config = dict(
    dataset='read English sentences (LibriTTS-R)',
    spec_augment=True,
    tokenizer='char',
    encoder_norm='layernorm',
    decoder_activation='gelu',
    decoder_mlp_ratio=2,
    decoder_layer_scale_init=0.01,
    muon_scale='original',
    epochs=104.9,
    final_lr_fraction=0.05,
)
Rows from block 3 of the audio encoder of a small encoder-decoder audio transcriber, named by matrix and row number. Rows with one number belong to one neuron. Each number is 128 + 32 x the weight over its row's rms, rounded and kept within 0 to 255. All counts start at 0.
After each neuron's rows are labels from the 100 clips, of 14976, where the neuron reaches its highest value: "top examples" is what is common among them. Only what is clearly more common there than usual is listed. The data: read English sentences (LibriTTS-R).
# fc1: MLP up (encoder.blocks.3.mlp.fc1.weight, 512x128), inputs 0-127
# fc2: MLP down (encoder.blocks.3.mlp.fc2.weight, 128x512, transposed), outputs 0-127

fc1.457 [153 182  73 152 186  92 126 111 148  89 120 106 132  82 145 125 132 131 111 125 181 122 138  86 126 163 103 145 100 111 108 137 110 144 142  97 146  69 179  94 140 154  78 151 118  86 176 116  93 132  57 131 160 153 141 148 119 122 132 192 144 144 130 138 147 100 126 140 158 141 116  96 134  64 135 106 113 130 127 144 171  85 105 155 105  74 157 139 120 213 104 145  74 120  64  81 109 131 156 168 119 115 176 133 159 131  78  83 130 129 100 156 225 117 189 144 151 123 151 147 171 120 211  92 112 141 168 123]
fc2.457 [126 144 165 160  79 137 127 157 142 156  93 143 133  86 141 155 125 108 130 112 147  84 140 155  92 156 112  89 158 143 146  90 170  90 192 158 123 112 101 143 149 174 147 141 201 128 135 182 119 156 122 120  95 123 188 104 148 128 124 153 151 153 163 152 115 129  76  71  81 124  79 143  90 166 166 163 156 101  74 164 144  35 139  95 143 133 122 152 118 144 123 106  78 157 158 122 177 105 112 183 109 159  90 111 174 125 113 160 139 192 100  99 102 221 164 133 133 160 177 176 133 155 109 147 167 146 120  86]
top examples: the word "the"

fc1.53 [161 128 121  81 107 170  98 105 140  90  94 119 118 165 175 144  99 165 135 146  91  86 124 109  55 133 134 163 186 111 121 134 118 113 122  99 167 119 104 172 126 105 108 140 179 129 131  71 106 124  38 140 103 117 152 102 120  95 150 159 132 124 110 172  83 156 130 133 128 173  95 149 166 154  87 123 100 166 148 100  68 168  83 185 122  93 155 168 142 155 154 144 126 174 150 124 103 120 190 126 123  96 169 183 155 123 145 202 112 138 108  95 133 110 156 175 139 209 166  69 150  95 147  70 106 160 149 133]
fc2.53 [152 191 201 138 124 118 146 108 134 134 123 119  93 126 118 101 214 139 147 170 135 123 126  84 168 142  81 124 110  84  93 128 147  91 144 178 156 158 146 130 124  99 100 192 157 122 133 150 161 172 107  69 100 165 117 121 143 131 158 121  85 122 136  70  77  85 133 101 186 165  89 150 131  81 152  95 108 149 101 110 131 107 195 123  85 124  94 126  93 116 250 141 128 167 113 153 115 112 127 166 124 128 177 102 155 128  73 120  86 134 139  60 116 173 112 173 124  99 130 120 101 149 105 111 127 119 153  88]
top examples: the word "the"

fc1.315 [139 118 118 129 121 140 116 104 135 138 122  78 159  62 129 135 137 127 121 116 152  60  82 153 111 138 139 147 178  78 155 118 132  98 100 119 144 161  74 162 114 105 114 164 149 129  76 136 104  86 106 166 130 106 158 131 123 135 118 182 169 206 143 117 150 130 162 115 121 180 183 132 198 119 145 133 136 147 109 108 143  86 109 151  96   0 158 147 137 165 173 157  86 115 124 171 136  84 172 142  98  94 139 153 149 130 165 147 130 121 140 198 115 114 146 106 136 162 112  81 114 150 112  99 111 183 123 115]
fc2.315 [132 168  80 106 127 121 131 163 133  78 111 158 116 107  99 167 195 150 195 129 131 141 157 143 130 114  71 131 208 169 119  80  65 178 143 155 174 135 114 155 149 125 160 137  96 109 124 113 148 145 158  47 158  92 132  69  79 161 191 107 124 138  75  83 200  90 151 109 151 134  80  62  98 113 127  94 122 107 104 130 109  95  36 134  87 129 125  98  95 137 144 142 108 119 171 142 149 124 129 109 107  82 114  86 134  94 123 156  85 133 150 138 132 137 119 123 144  62 104 155 116 130 150 116 105 137 111 167]
top examples: the word "the"

fc1.374 [ 55 110  91 178   3  79 124 112 115 111 108 142 158 192 119 138 138 113  94 148 160 160 153  83 117  96 155 153 111 166 138  82 142 134 127  96 172 140 147 141 141 188  98 137  73  82 120  80 105 112 130 153 176 132  85  98  91 189 134 142 179 198 139 116 142 177  89 126 139 179 135 155 142 119 152 158 150 117 138 111 106 129  99 120 121 159 177 109 174 130 151 132 127 124  94 144 145  82 105 141 120 104 139 147 111 127 153 179 108 131 104 134  89 172  88 121 195 165 120 128 111 213 142 109 137 114 117 101]
fc2.374 [151 115 109 100 177 109 142 105 110 134 122 106 153 118 123 125 119 171 167 153  88 157 166 103 155 194 152  95 110  76  94 192  94 104 131 109  61 135 120 115 117 128 161 131 156 177  71  65  54 202 192 150  59  67 120 107 130 142 135  88 143 129 153 133 107 230 136 133 147 100 114 114  54  89 127 113 163 130 129 101 190 131 135 102  96 111 146 150 132 125 114 114 110 121 107 142 135 146 150 116 111  97 104 118 140  68 169 132 133 142  92  78 102 187 161 156 161 128 103 122  96 124 154  89 158 130 118 151]
top examples: the word "not"

fc1.32 [ 91 151 109  89 163 116 148 165 153 134  92 149  89 169 119 126 132 118  79 125  89 161 177  69 109 116  80 148  85 114  86 124 124 105 161 166  68  90  97 115 150 132 119 123  81 104 124 140 168 111 136 168 136 117 108 135 180  93  96  96 159 183 150 119 145 210 151 151 130 171  71 161 175 155 147  84 176 147 104 187 135 126 107 156 100  97 130 166 151 102  81 174  81 124  86  54 126 161  77 159 103 139 145 162 139  87 111 138 105 161 102  83 143 137 166 138 181 144 115  81 135 128 157 156 117  88  76 143]
fc2.32 [113 101  89 106  58  77 117  50  77 108 102 139 132  95 147 148 171 125 213 136 141 185 182 133 113 164 106 125 162 128  86 156 137 117 147 105  91 106  97  80 163 193 139 171  89 146 115 139 108 174 116 150 101 141 162 112  95 156 101 117 146 135 114  84  95 113 163 168 114 128 150 132 147 129 174 121 142 109 100  75 190  87 112 123 161 141 119 184 145 133 147 109 116  65 131 121 125 146 109 130 102  98 120 106 112 176  58 189 109 109  89 160 124  80 136  89 192  99 107 165 104 142 125  96  84 132  76 130]
top examples: the word "the"; the word "in"; the word "on"

fc1.41 [122 214 117 144 183  83 127 102 100 123 181 136 144 113 118 115 124 100  98 166  82 173 119 122 123 111  86 112 157  68 117  97 170  70 102 111 155 126  84 127 133 144 113 143 114 140  86  87 133 182 136 155 124 161 135  94 120 126 189 169 149 137 128 104 162 139 160 138 169 100 108  49 143 141 160 145 141 114 139 144  80 156 155  68 188 161  90 124 172  90  53 104 120 121 115  98 155 171 100 126  96 103 113 101 102 117 147 103 142 107 164 136 119 179 124 122 138 137 134 103 129 145 152  78 124 150  95 253]
fc2.41 [139  91 105 164 155 119 149 146 119 118 130  94 102 104  45 173 100  92 137 116 103 133 138 118 132 124 126 104  88  91 175  73 158 153  54 150 115 171 120  88 106 159 177 128  94 125  89  59 180 132  76 148 159 133 147 116 136 139 170 145 130 185  75 168 150  78 117 138  59 147 135  79  91 133 159  74 143 129  86 102  99 192 175 115 139 132 167  72  95 109 126 137  86 112 100 167 112 125 112 208 163 122 121 150 102 137 150 137 101 132 126 101  70 138  84 150 103 174 158 131 165 177 119 141 103 146 112 125]
top examples: voice: female

fc1.252 [154  73 108 100 169 150 121 103 158 163  91 117 118 129 124 138  48  74 113 126 117  87 132 122 120 134  99 141 165 121 161 127 127  84 143 103 152 144  76 112 109 169  76 131 105 126  94  71 120  92  81 117 118 117 105 152 127 139 125 145 144 151 152 106 144 214 132 117 123 136 129 132 153 177  78 162 111 146 148 150  75 183 156 136 134 136 155 246 149 109 134 106 110 103 129 178 102 128 198 138 112  87 128 132 162 103 133 139 115 141 134 126 127  90 198 116 146 146 131  11 159 171 129 129 150 194 133 118]
fc2.252 [139 201 170 124 112 152  96  95 140 102 137 142 137 174 166 126 176 129 131 106 148 118 117 115 148 164  78 111 147 113 136 106 125 140  93  89 134 182 146 120  99  32 169 136 180 125 100 109 118 122 102  80 162 174 116 117 120 127  96 115  60  92  84 126 124 123 157  76 185 127 132 136 134 184 164 107 140 234 107 126 114  47 101  96  82 127 107 113  75 146 181 158  93 106 156 154 105 149 146 127 142 133 156 105 104 135  62 123 134 151 170 107 138 156 106  71 135 152 135 118 149 131 165  73 110 106  82 142]
top examples: the word "it"

fc1.231 [129 113 180  92 132 118 189  89  99 161 148 152 103  96 155 170 111 192 146 102  98 132 107 133 127 130  78 140 171 157 158  98 113 142 106 144  84 131  63 119  95 129  99 143  82 158 144 110 181 165 181 144 159 121  96 153 173  67 131 123 117 181 130  90 102 112 116 146  92  93 159 130 157 140 180  73 144 124 116 134 145 107  96 122  60 111 138 163 128 129 114 123 111 170  37 200 137 144 116 191 145 113 115  84 105 145  97 197 141  81 108 111 133 162 147 163  96 144 136 149 163 177 114  84  87 145  78 117]
fc2.231 [164 106  76  83 148 112 100 148  96  91  92 150 157 187 132 130 165 148 102 199 140 145  91 110 170 130 115 150 129 148 115  95 149 123 115 113 111  65 105  93 177 161  93 126 114 158 109 165 141 128 148  89  75 120  72  92  99 130 139 127 119 131 156 137 182  89 122 176  91 102 154 136 154 126 135 143 150 120  66 122 131 101  98 101  72 173 206 159 128 186 133 134 107  75 122 165  84 147 128  54  94 103 171 126 104 148 139 118  89 118 108 128 135 161 173  70 176  79 143 120 154 106 159 133  85 175 153 193]
top examples: the word "said"

fc1.194 [ 54 100 100  93 150 143 141  94 111 127 178 115 135  98 172 143 119  60 126  92  97 122 132 129 133 155  69 170 107 120  39 156 108 150 109 138 161 115 192 117 137 146 167 147 190 158 115 116 152 174 188  80 139  77 159 160 164 118 143  64  52  84  75 101 139 152 169 192 151 130 146 170 148 141 104 123 152 140 137 111 104 122 147  81 108 136 119 109 132  97 119 111 128 130 110  85 164  97 169 165 117 115 170 105 139 150 143 156 120 134 130 143 108 110 124 134 149 215 118  75 160  67 125 159 110 121 104  96]
fc2.194 [113  99 108 138 144 156 144 163 105 134 198  94 119 157 135 140 118 190 111 101 125 204 169  67 136 116 110 164 143 136 171 128 169 117 158 120 171 134 115 150  81  86 154 165 121 142 105 175 157 121 142 104 107 191 116 126 146 122 127 123 142 130  84 117 192 126 157 123 115  89 151  57 107 152 146 136 136  74 107 120 169 138  85 101 121 141 127 110  81 118 201 100 130 161 148 137 103 145  91 126 145 209 106 133 164 108 190  53 133 198  78 145 220 119 142 112  96 110 151 171 136 147 135 141 134 111  98 159]
top examples: voice: female

fc1.343 [139  88 133 108  98 130 123 106 153 127 113 164 154 121 136  83 155 101  97 116 181 113 157 141  92 123 108 145 101 142 158 166 123 111 137 112 193  77 180 121 120 156 165 119 120 102 146  99  97 106 145  89 122  96 168 133 149 163 100 160 174 116  18 137 137 154  85 126 141 169 133 119  61 181 123 180 121 159 168  97 131  87 158 130 116  90 121 114 142 113  96 126 158 170 119 170 127 117  91  49 121 111 141 157 103 159 158 121 149 162 170 110 104 109 122 203 193  55 109 114 113  58 150  97  99 151  93 178]
fc2.343 [122 144 156 150  59 151 146  51 152 152 116 137 118  64 110 105  97 145 159 143 124 112 223 148 153 124 118 114 135 120 160 109 216 122 148 176 122 126 137 195 147 140 125 133 149 169 148 180 138 135  93 190 119  97 115 157 123  61 128 106 121 139 109 141 128 175 141 141 130 141 150 200 171 133 130 122 126 163  71  92 148 146 161 115 103 173 116 142 188  76 133 186 192 130 105 124 151 150 133 154  65 133 145 123 117 112 129  79 136 155  96  69 138 137  83 138 156 162 160 156  97 147  67 114 147 119  98  89]
top examples: the word "said"

fc1.364 [152 197 156 121 117 140 151 106 100 121 189 146 102  73 177 172 104 121 127 148 100  88 185 101  84 120 123 118 145  91 109 167 137  95  99 131 155  89 133 138 163  86 188 120 157  77 137  92  61  88 132 149 118 151 125 127 127 171  71 152 148 114  91 136 138  80 121 118 180  69 178 173 124 113  60 189 146 113 120 115 139 159  42  94 134 164 100 123 103 160 109 105  87 186 118 176 152 121 171 100 108 140 151 145  97 155 111 126 155 137 189 100 119  95 137  91 163 148 130  84 113 121 160 167 156 128 152 141]
fc2.364 [104  95 113 150 142 119 108  92 144  79 117 118 174 109  76 120 121 119 134 115 169 145 122 146 132  88 129  68  76 105  93 163 130 150 109  65  91 156 135  97  98 169 126 101 115 124 153 126 157 117 168 111 128 141 174 157 132 163 113 133  99  42 182 126 112  49 102  94 151 112 137 167 172 141  99 123 106  72 121 101 112  93 139 104 116 101  54  82 104 171 104 172 108 159 178  80 107  89 137 121  88 114  92 176  85 157 109 133 114  78 157 164 137 160 110 176 102  94 138  86 108  91  89 153  67 187 111 122]
top examples: voice: female

fc1.142 [130  69 130 141 115  43 196 144  52 121 114 118 153 148  69 117 166  84  98 106 125 152 117 149  90 133 114 100 152 165  53 109 195 143  76 132 101 149 193 120 135 169  83 134 132 107 152 123  58  86 151 145 160 131 151 117  99 166 125 109 149 177 135 118 131 115 146 132 155 113  85 105 177 153 150 149 160 134 153 136 176 105 175 146  89 195 191 123 131 169 123 102 188 180  98 129 146 105 133  97 146 115 160 128 108  57 139 129 102 104 126 119 128 179 128  99 124 116 120 157 147  86 142 140  79 119 123 166]
fc2.142 [135 135 106 117 145  97  71 104 119 124 130 115 139 179 126  80 100 155 120 158 124 159 150  99  68 168 107 143 113 127 120 126 105 199 168  85  82 101 101 108  93  89  88 116 159 117 128 152 121 105 151 121 126 113 126  94 122 128  50 135  99 159  58 149 103 136  86 147  68 168 154 162  85 161 113 142 173  86  89 117 130  61 120 114 177 147 121  99 165 143 158 135 181 120 122 149  69 178 145 110 121 159 151 137 116  98 151 103 104 135  73 152 133  94 128 140  82 122  47 150 177 167  72 112  75 181 177 153]
top examples: voice: male

fc1.312 [104 102  98  90  61 123 104 159 106  91 135 155  94 170  43 147  99 120 170 117 108 122 175 137 139 152 113  97 149 170 102 107 160 156 130  87 110 158 137 181 118 158 109 136 109 133 117 132 127 108 158 196 119  89  95 111 152 152  74 148 138 136 164  84 143 146 194 130 120 120 138  95 171 122 164 137 108 104  69 125 158 108 120 165 113 138 180  92  69 147 139  77 114 148 157 131 149 180 110 159 114 102 152 149  59 155 153 223  89  98 148 142  98 172  98 139 116 138  85 201  83 124 145 134 179 140 103 108]
fc2.312 [169 171  87 131 129 152 107  75 144  98  74 130 122 140 137 192 126 130  76 123 129 131 129 101 105 171 106 142 160 189 133 133 103  68 134 104 134  96  71 133 115 119 106 135 133 121 121 157  80 127 117 137  51  75 154 168  88 146 122 106 112 118 122 109 117 128  88 108 114 145 156  76 123  67 120 133 159 119 117 104 154 120 143  75 143 126 205 164  98 175 116 106 186 103 118 150  67  77  68  96 179  86 117 152 174 144 134 180  92 173 121  91 177 121 173 156 149  92  92  74 197 136 145 106 109 136 139 146]
top examples: voice: male

fc1.249 [146 144 131 128 140 111 133 108 135 161 108 162 108 191 149 201 124 109 110 116  99 161 102 178 121 100 156 155 131 150 123 137 110 138 177 125 136  98 148 111 149 169 109 138 121 161  94  71 132  63 140 146 120 161 193 147 133 172 149 105  86 155 124 103 123  62 125 161 100 148 147  19 142 113 153  77 119  97  92 122 131 155 182  96 167 121  95 176 122 133 139 108 200 127 150 142 140  68 126 108 150 119 178 137 137 176 112 147 139 238 105  80 107 101 144  98 123  93  98 112 143  97 162  90 113  72 147 120]
fc2.249 [148  96  89  69 140  51  98  52 144 149 108 177  61 108 107 136 160 142 147 189 116 161 144  97 129 182  90  90 124 158 105 120 164 123 118 132 111 103 119 130 136 106 123 153 104 152 133 100 137 117 140 118 117 117 125  61 130 173 105 152 111 107 106 191 155 151 121 122  90 102 123 128 132  91 175 130 173 107 187 145 111 181 165 147 154 179 156  96 158  81 100 120 186 121 146  92 126  98 149 166 171  80  95 106 146 122 138 115  99 118 111  61 132 113 144  95 114 101 209  77 153 109 108 112 122 124 143  38]
top examples: the word "said"

fc1.303 [135 143 157 176  62 151 109  79 102  63  84 100 107 154 118  75 117 144 118 101 103 133 154 120 148 167 123  79 155  94 151 155 120  79 121 172 128  40 162 103 157 160 149  94 119 132 160 149  96 144 163 112 170 149 147 148  87 158 127 150 104 163 131 125  62 211  90  85 157 137 101 137  93 142 116  86 103 153 159 134 125  79 139 121 150 128 167  73  87 118 100 150 121  91 108 141 129 133 154  76 139 138 104 135  97 123 176  97 150 137 172  88  95 140 167 151 188  56 130  91 129 132 154 168 119 146 198 154]
fc2.303 [147 138 116 133  81 104 153 103 151 118 118 136 111  67  90  91  52 142  98 100 133  66 176 174 195 103  53  96 133 118 110 124  93 112 143 155 127 125 144 181 116  98 104 172  71  92 168 148 135 114 116 176  75  85 147 116 122 103 148 114  89 101 140  68 123 151 139 157 125 125 143 131 221 157  90  78 107 114 143 147 138  59 109 126 132 181 136 173 161 139  79 118 156 166 113 123 120  81  82 126  91 110 119 168 181 121 158 133 115 150 160  79 130 181 126 155 109  99 127 133  95 121  75 149 112 166 112 150]
top examples: the word "said"

fc1.397 [166  99 113 111 101  31 134 137 152 126 185 159 152 114 150 146 151  78 112  91 132 131  95 169 109 202 168 119 117 153 125  94 147 104 121 107 129 132 153 105  91 172  30 122  98  86 175 140 165 149 118 153 200 160 120 150 129 135 186 136 113 119 120 111 163 147 130  89 206 176 114 106 166  76 110 148  50 137 124 128 144 107 137 150 118 120  90 202 118 136 108  92 108 129  84 154 137 110 125  91 185 146 132  91 140 141 141 122 141 129 164 111 149 144 121  86 147 106 166 186 104  77 160 160 118 152  98 148]
fc2.397 [155 113 155 129 136 181 177 134  88 151  78 120 135 172 214 123 145 117 123 111  85  94  91 166 121 149 138 110 151  94 163 181 197 129 142 166 141 160  98 140 144 152 103 144 153 170 140  92 172 162  78 151 116 186  79 114 101  54 117 155 132 181 170 147 140 173 134 138 157  98 133 139 146 130 116 119  82 115 129 100  48  68 133 116 138 114 134 165 148 109 146 164 128 148 139 140 111  68 121 127 199  85  97 123 109  97  90 122 135 155  77 105 125 154 130  99 131 104 145 149  64 164 157 169 200 115 114 156]
top examples: the word "you"

fc1.13 [177 136 165 115 114 197  99 149 137 163 148 174 135 121 196 123 104 166 142 144 156 156  75 141 155  97 144 123  60 170 124 151 133 142 151 154 126 142 132 167 110 108  59 158 117  88 110  35 168 126  62 149 194 197 148 116 123  72 150 108 104 103 147 114  85 128 152 157 154  98 132 101 115  96 110 133 111 133 108 162  75 132 110 121 106 160 133 122 132 159 102 106 149  60 155 106  92 132 125  90 174 155 116 106 198  92  98 110 155 147 153 127 140  62 163 104  95 163 149 154 121  78 110 157 150 178 145 123]
fc2.13 [152 109 151 170 140 136 105 101 123 169 133 154 135 127 104 114 108 153 153 150 175 136 156 103 179 135 183 111 140 128  67 149 186  94  85 136 146 105 171 138  86 175 125 157 142 146  79 131 118 142 121 155 129 113 146  96 107 106 101  95  94 110  92 149 121 192 166 151 163 167 115 122  84 130 192 158 127 162 156 114  90 139 137 112 108 102 118 146 130  79 174 143 136 132 123 106 102  87 125 215 135 113 206 173 101 112  97  92 212 159  90 141 191 177 111 117 200 135 129 149 127 116  84 164 155 103  59  87]
top examples: the word "is"

fc1.454 [108 138 114 112 144 145  94 157 115  97 101 130 121 167 129 107  98 169 115 124  91 146 143 124 125 178 109  86 133 115  87  88 101 140 150 176  69 168 109 137 134 149 140 114  90  84 115  97 129 156 158 142 151 115  72 148 127 120 182 145 174  47 128 146  91 119 156  59 112  82 167 222  40 137 166 134 143 128 137 161  62 120 108 155 155 170 116 166 148  94 119 200 121  82 169 111  94 137 139 119  97 128 126  92  93 143 171 170 159 208 121 110 188 128 134 148 129 130  91  86 149  96 146 140 115 135 143 155]
fc2.454 [130 148 113 155  74 120 177 109 124 102 106 147 124 117 125 112 109  94 129 129 117 183 122  62 101 104 129 109 115 132 254 149 135 164 121  82 157  91 158 126 121 151 120 128  90 173 152 103  92 106  81 106 138 136  94 100 102 146 107  41 141 169 142  99 132 169 160 138 103 123 103  45 140  98 115 153 160 111 165  67  72 133 114 148 150 145 148  85 107 130 137 145 127 163 132 101 154 116 146  88 182 122 102 117 199 153 152 109 113  91  83  93  76 144 124 108 111 129  85 120 163  94  51 155  97 148 151  95]
top examples: voice: female

fc1.253 [152  97 130 123  65 120 160 100 148 135 125 123 158 197 110 126  95 141 163 117  80  76 123 130 163 106 102 119 154 120 136 125 163 147 125 102 101 161 157 148 116 157 126  96 141  87 173 122 167  72 147 149  88 166  92 111 145  69 227 157 146 159 125 125 155 191 105 162  82 120 115 118 114  82 121 170 131  85 222  82 115 124 139 119 113  69 149 130 115 166 120 155  79  84 179 153  70  70 164 114 149 139 182  94 113  95 176 151 119 112  94 155 111 127 128 158 139 131  58 115 124 141 159 141 106 110 116 157]
fc2.253 [108 118 118  70 113  88 101  98 202 152 136 152 181  89 136 144 163 102 117  77 121  63 134 143  89 121 143  74 133 183 128 125 100 151 110 171 116  93 154 121  75 108 119  87 116  71 193 133 114 106 137 102 174 108 111 173 130 114  90  75 116 154  82 114 135 127 166 135  68 149  98 164  78 143 139 140 155 102 139 118 110  93 163 117  97 154 107 127  99 126 178 117 146  99  75 177 119  70  74 145 112 147 157 117  98 176  98 131  81  72 148  92  92 160 105 181 144 158  81 111 107 135 138 181 108  89 120  85]
top examples: voice: female; the word "i"

fc1.55 [168  80  62 116 178 138 155 168 179 133 200 161 156 126 165 106  92  99 134 117 232 108 116 102 139  92 105 146 116 164 156 127  87 132 135 178  97  99 112  66 118  97 168 139 144 111 201  99 160 161 100 176 131 161 104 120 115 135 141  53  86 190 128  99 176 149 150 109 122 102 110 113 182 175 156  54 108 118 145 144 133 149 171 125 131  86 116  89  95 174 133 136  84 153 105 124 109 104 143 155 146 116 175 158  99 132 120 127  79 116 161 123  86 138 148 120 125 123 116 109  90 136 107 124  87 156  90 120]
fc2.55 [117 136  73 124 165 128 131  80 126  89 165 157  71  99 120 136  64 151 128 146 170 121  90 110 139 133 151 142 127 117  89 127 132 106 191 151 184 159 190 157  76  46 126 145 169 108 157 151 139 136 157 103  83  58 106 137 101  95 154  97 148 160  61  95 101 195 132 136 165 111 141 104 144 104 102 123 106 138 131  97  78 110 155 110 130 104 146 115 110 151 161  68 163  99 163 155 137 169 139 115 134  76 114 106 149  79 187 131  87 100 136 152 148 143 146 131  93 136  66 115 154  95 187 160 175 148 148  74]
top examples: voice: male

fc1.361 [138  80 127 177 159  86 150 101 148 143  93 136 153 140 139 122  77  71 155 104 129 167 141 109 120 111 161 121 101 145 172 175 138 122  91  55 140  94 118 143 167 183 158 127 118 148 139 153 119 145 129 136  84 255 132 153 113 138 143 138 128  60 148 116 104 115  92 102  85 153 107 182 105 136 102 168 152  82  68  74 109 135 115  93 134  72 183 170  79  96 141 122 135 132 117 134 121 142 114 153 135 126 146  93 182  98 100 133  96 125 180 159  94 141 142 112 143 119 115 107 104  82  72 178 126 154 110 141]
fc2.361 [175 138 162 152 139 111 130 127 134 133 159 106 118 188 120 129 163 161 103 148 209 156 111 133 142 117 168 156  84 119 127  89 102  87  75 151 163  69 142  90 126 180 146 123 121 119 119  80 115  95 119  63 105 202 164 169  66 146 135 107 174 128 137 117  94 157  69 125 158  97  93 107 121 164  90 148 180 129  89 143 118 117 138  86 110 139 138  73 159 107  96  70 157 151 145 148 174 147 142 174 100 120 203  68 147 184  96 157 118 126 148 116 159 120 123 183 176 135 107 146 133  66 138 114 147 128 103 167]
top examples: voice: male

fc1.25 [103  56 181 114  94  96  52  59 130 127 115 118 113 163 111 134 105 149 157 110  82 121 136  81 125 140  46 137 158 148 160 127 122 195 109 158 160 152 123  88 127 128 108 103  44 132 119 107 112  99 120 132 147 154 110 105 152 128 179 118 113 189 173  90 109 171 113 169 124  92 178 100 163 183  99 147  84  88 177 178 125 151 150 156 127  80 108 134 113 179 132  98 137 137 130 141 137 155 147 113  80  95 185 102 104 130 112  95  85 136 146 182  73 186 152 139 141  86 158 109 134  93 147 149 133 130 158 115]
fc2.25 [166 121 117  40 136  98 124  96 150 100  79 125 127 141  82 181 112 153  89 121 143 134  84  85  99  97 155 138 100  82 176  92 118 119 108 164 163 131 127 137  68 129  95 159 106  85 134  92 111  83 151 109 131 164 158 147 162  92 118 144 166 134 126  78 103 117 148 237 144  92 143 188 105  62 116 113 148 107 156 161  92 102 124 113 131 152 122 157 130 139 125  98 199  77 143 127 109  84  80 127  74 118 177 159 104 124 166 164  99 104 163 127  86 112 169 108  60 144 166 127 118 128 122 129  92 163 114 104]
top examples: the word "it"

fc1.298 [189  81 150 172 170 189 156 111 114 107 127 136 104 136 146 135 131  95 134 120 141 114 143 130  79  68 107 151  73 166 113 128 122  53  99 131 114 128 105  87 146 153 137  91 167 103 111 113 152 115 107 116 134  90 137 105 149 157 153 119 203 120  67  60 133 179 118 115 112 111 105 165 110 135 115 132 107 168 111 101  91 135 213 196 131  53  86  81 171 155 118 138 115  82 129  75 122 112 117 146 130 153 139 142 112 167 151 114 149 128 163 121 126 157  84 166 137 129 102  80 173 142 148 118 200 101 126 207]
fc2.298 [134 130 162 210 118 112 157  97 171  84  92 133 159 160 135 136 132 102 138 131 135 130 104 119 136  97 140 126 171 145 198 136 132  83  84 109 105  89  58 156 174 110  94 183 154 141 161 113 138  88 145  88 188  98 171 116 127 143 105 173 147 111 166 154 140 159 104 170 108 122  94 128 127  41 112 142 105 152 158 122 127 165 117 100 172  34 158 174 106 110  87 117  54 143 123 121 109 169 178 117  96 113 120 170 137 161 120  85 139 119 103 109 122 137 159 115 180 141 146  95 144 119  82 148  72 105 106  69]
top examples: the word "not"

fc1.154 [ 48 140 157 131  98 141 148  85 148 112 167 177 105 126 159 122 139 135 171 133 113 133 165 140 175 129 185 119  79 195 114  68 141  95 145 112 117 170 189  84  99 154 117 114 168  97 114  82 142 138  91 170 126 150 105  80 181 146 141 144 119 146 118 169  94 133  91 104  93 153 115 134 142  95 121  76 129 157 171  85 214 136 115 167 179 167 117 122 136  70 105 149 144 131  99 160 150 104 109 152 127 142 121 155 139 116 159 167 141 144  84  80 130 122  40 116 116  88 142 156 111 183 111 122 122 108  46 136]
fc2.154 [169 101 189 105  74 144  58 142 163  96 168 104 195 122 114 118  96 127 123 123 119 113  93 200 151 121 113  73 188 145  94 174 133 114 134 112  78 154  96 105  96  86 121  82 151  96 125 127 130 117 121 117 120  84 171  98 125 158 117 116 145 113 131 106 115 188 201 102 181  89 109 141 126 139 144 115 135 131 201  60 150 123 120 112  85  70 112 150 182 124 166  96  97 113  85 132 142 171 129 154 161 169 126 160  91 112 141 131 136 101 160  84 101 128 109  93  88 121  70 150 144  72 122  78 112 119 179 126]
top examples: the word "not"

fc1.234 [172 182  88 127 120 112 177  59  90  42 135  75 150 124 101 125 175 137  75 137 137 112 146 127 158 151 158  77 123 114 101 122 169 124 173 107  94 155 177 126 143  76 161 148  93 195 198 142 141 112 119 192 164 143 109 130 197 104 147 136  95  95 136  99  94 167 119 164 151 199 129  66 123  99 147 117 108 158 132 149 142 149 170 131  87  80 105 128  75 127 116 167 146 181 142 141 165  63 140  92 137 107  90 109  55  88 108 139 149 119 108 157 144 144 149 132 132 122 123 144 153 121 144 142  96 126 119 137]
fc2.234 [ 63  75 106 153 104 114 154 134  67 117 159  77 131 130 161 189 125  94 143 180  86  80  59 112 129 179  91 109 113 130 111 159 162 125 147 107 181 114 119 140 110 112 139  99 120 106 173 108 182 152 118 126 137 146  72 137 131 132 205  98  93  92 118 139  99 113  88 155 154 172 110 132 192  72 126  78 161 135 167 124 118 122 103 108 135 107 122 120 101 125 107 103 102 147 135  95 108  99  96 149  94 201  96  66 102  96 114 133 134 166 100 152  58  76  96 154 122 136 170 146  96 170 135 130 142 198 144 151]
top examples: the word "you"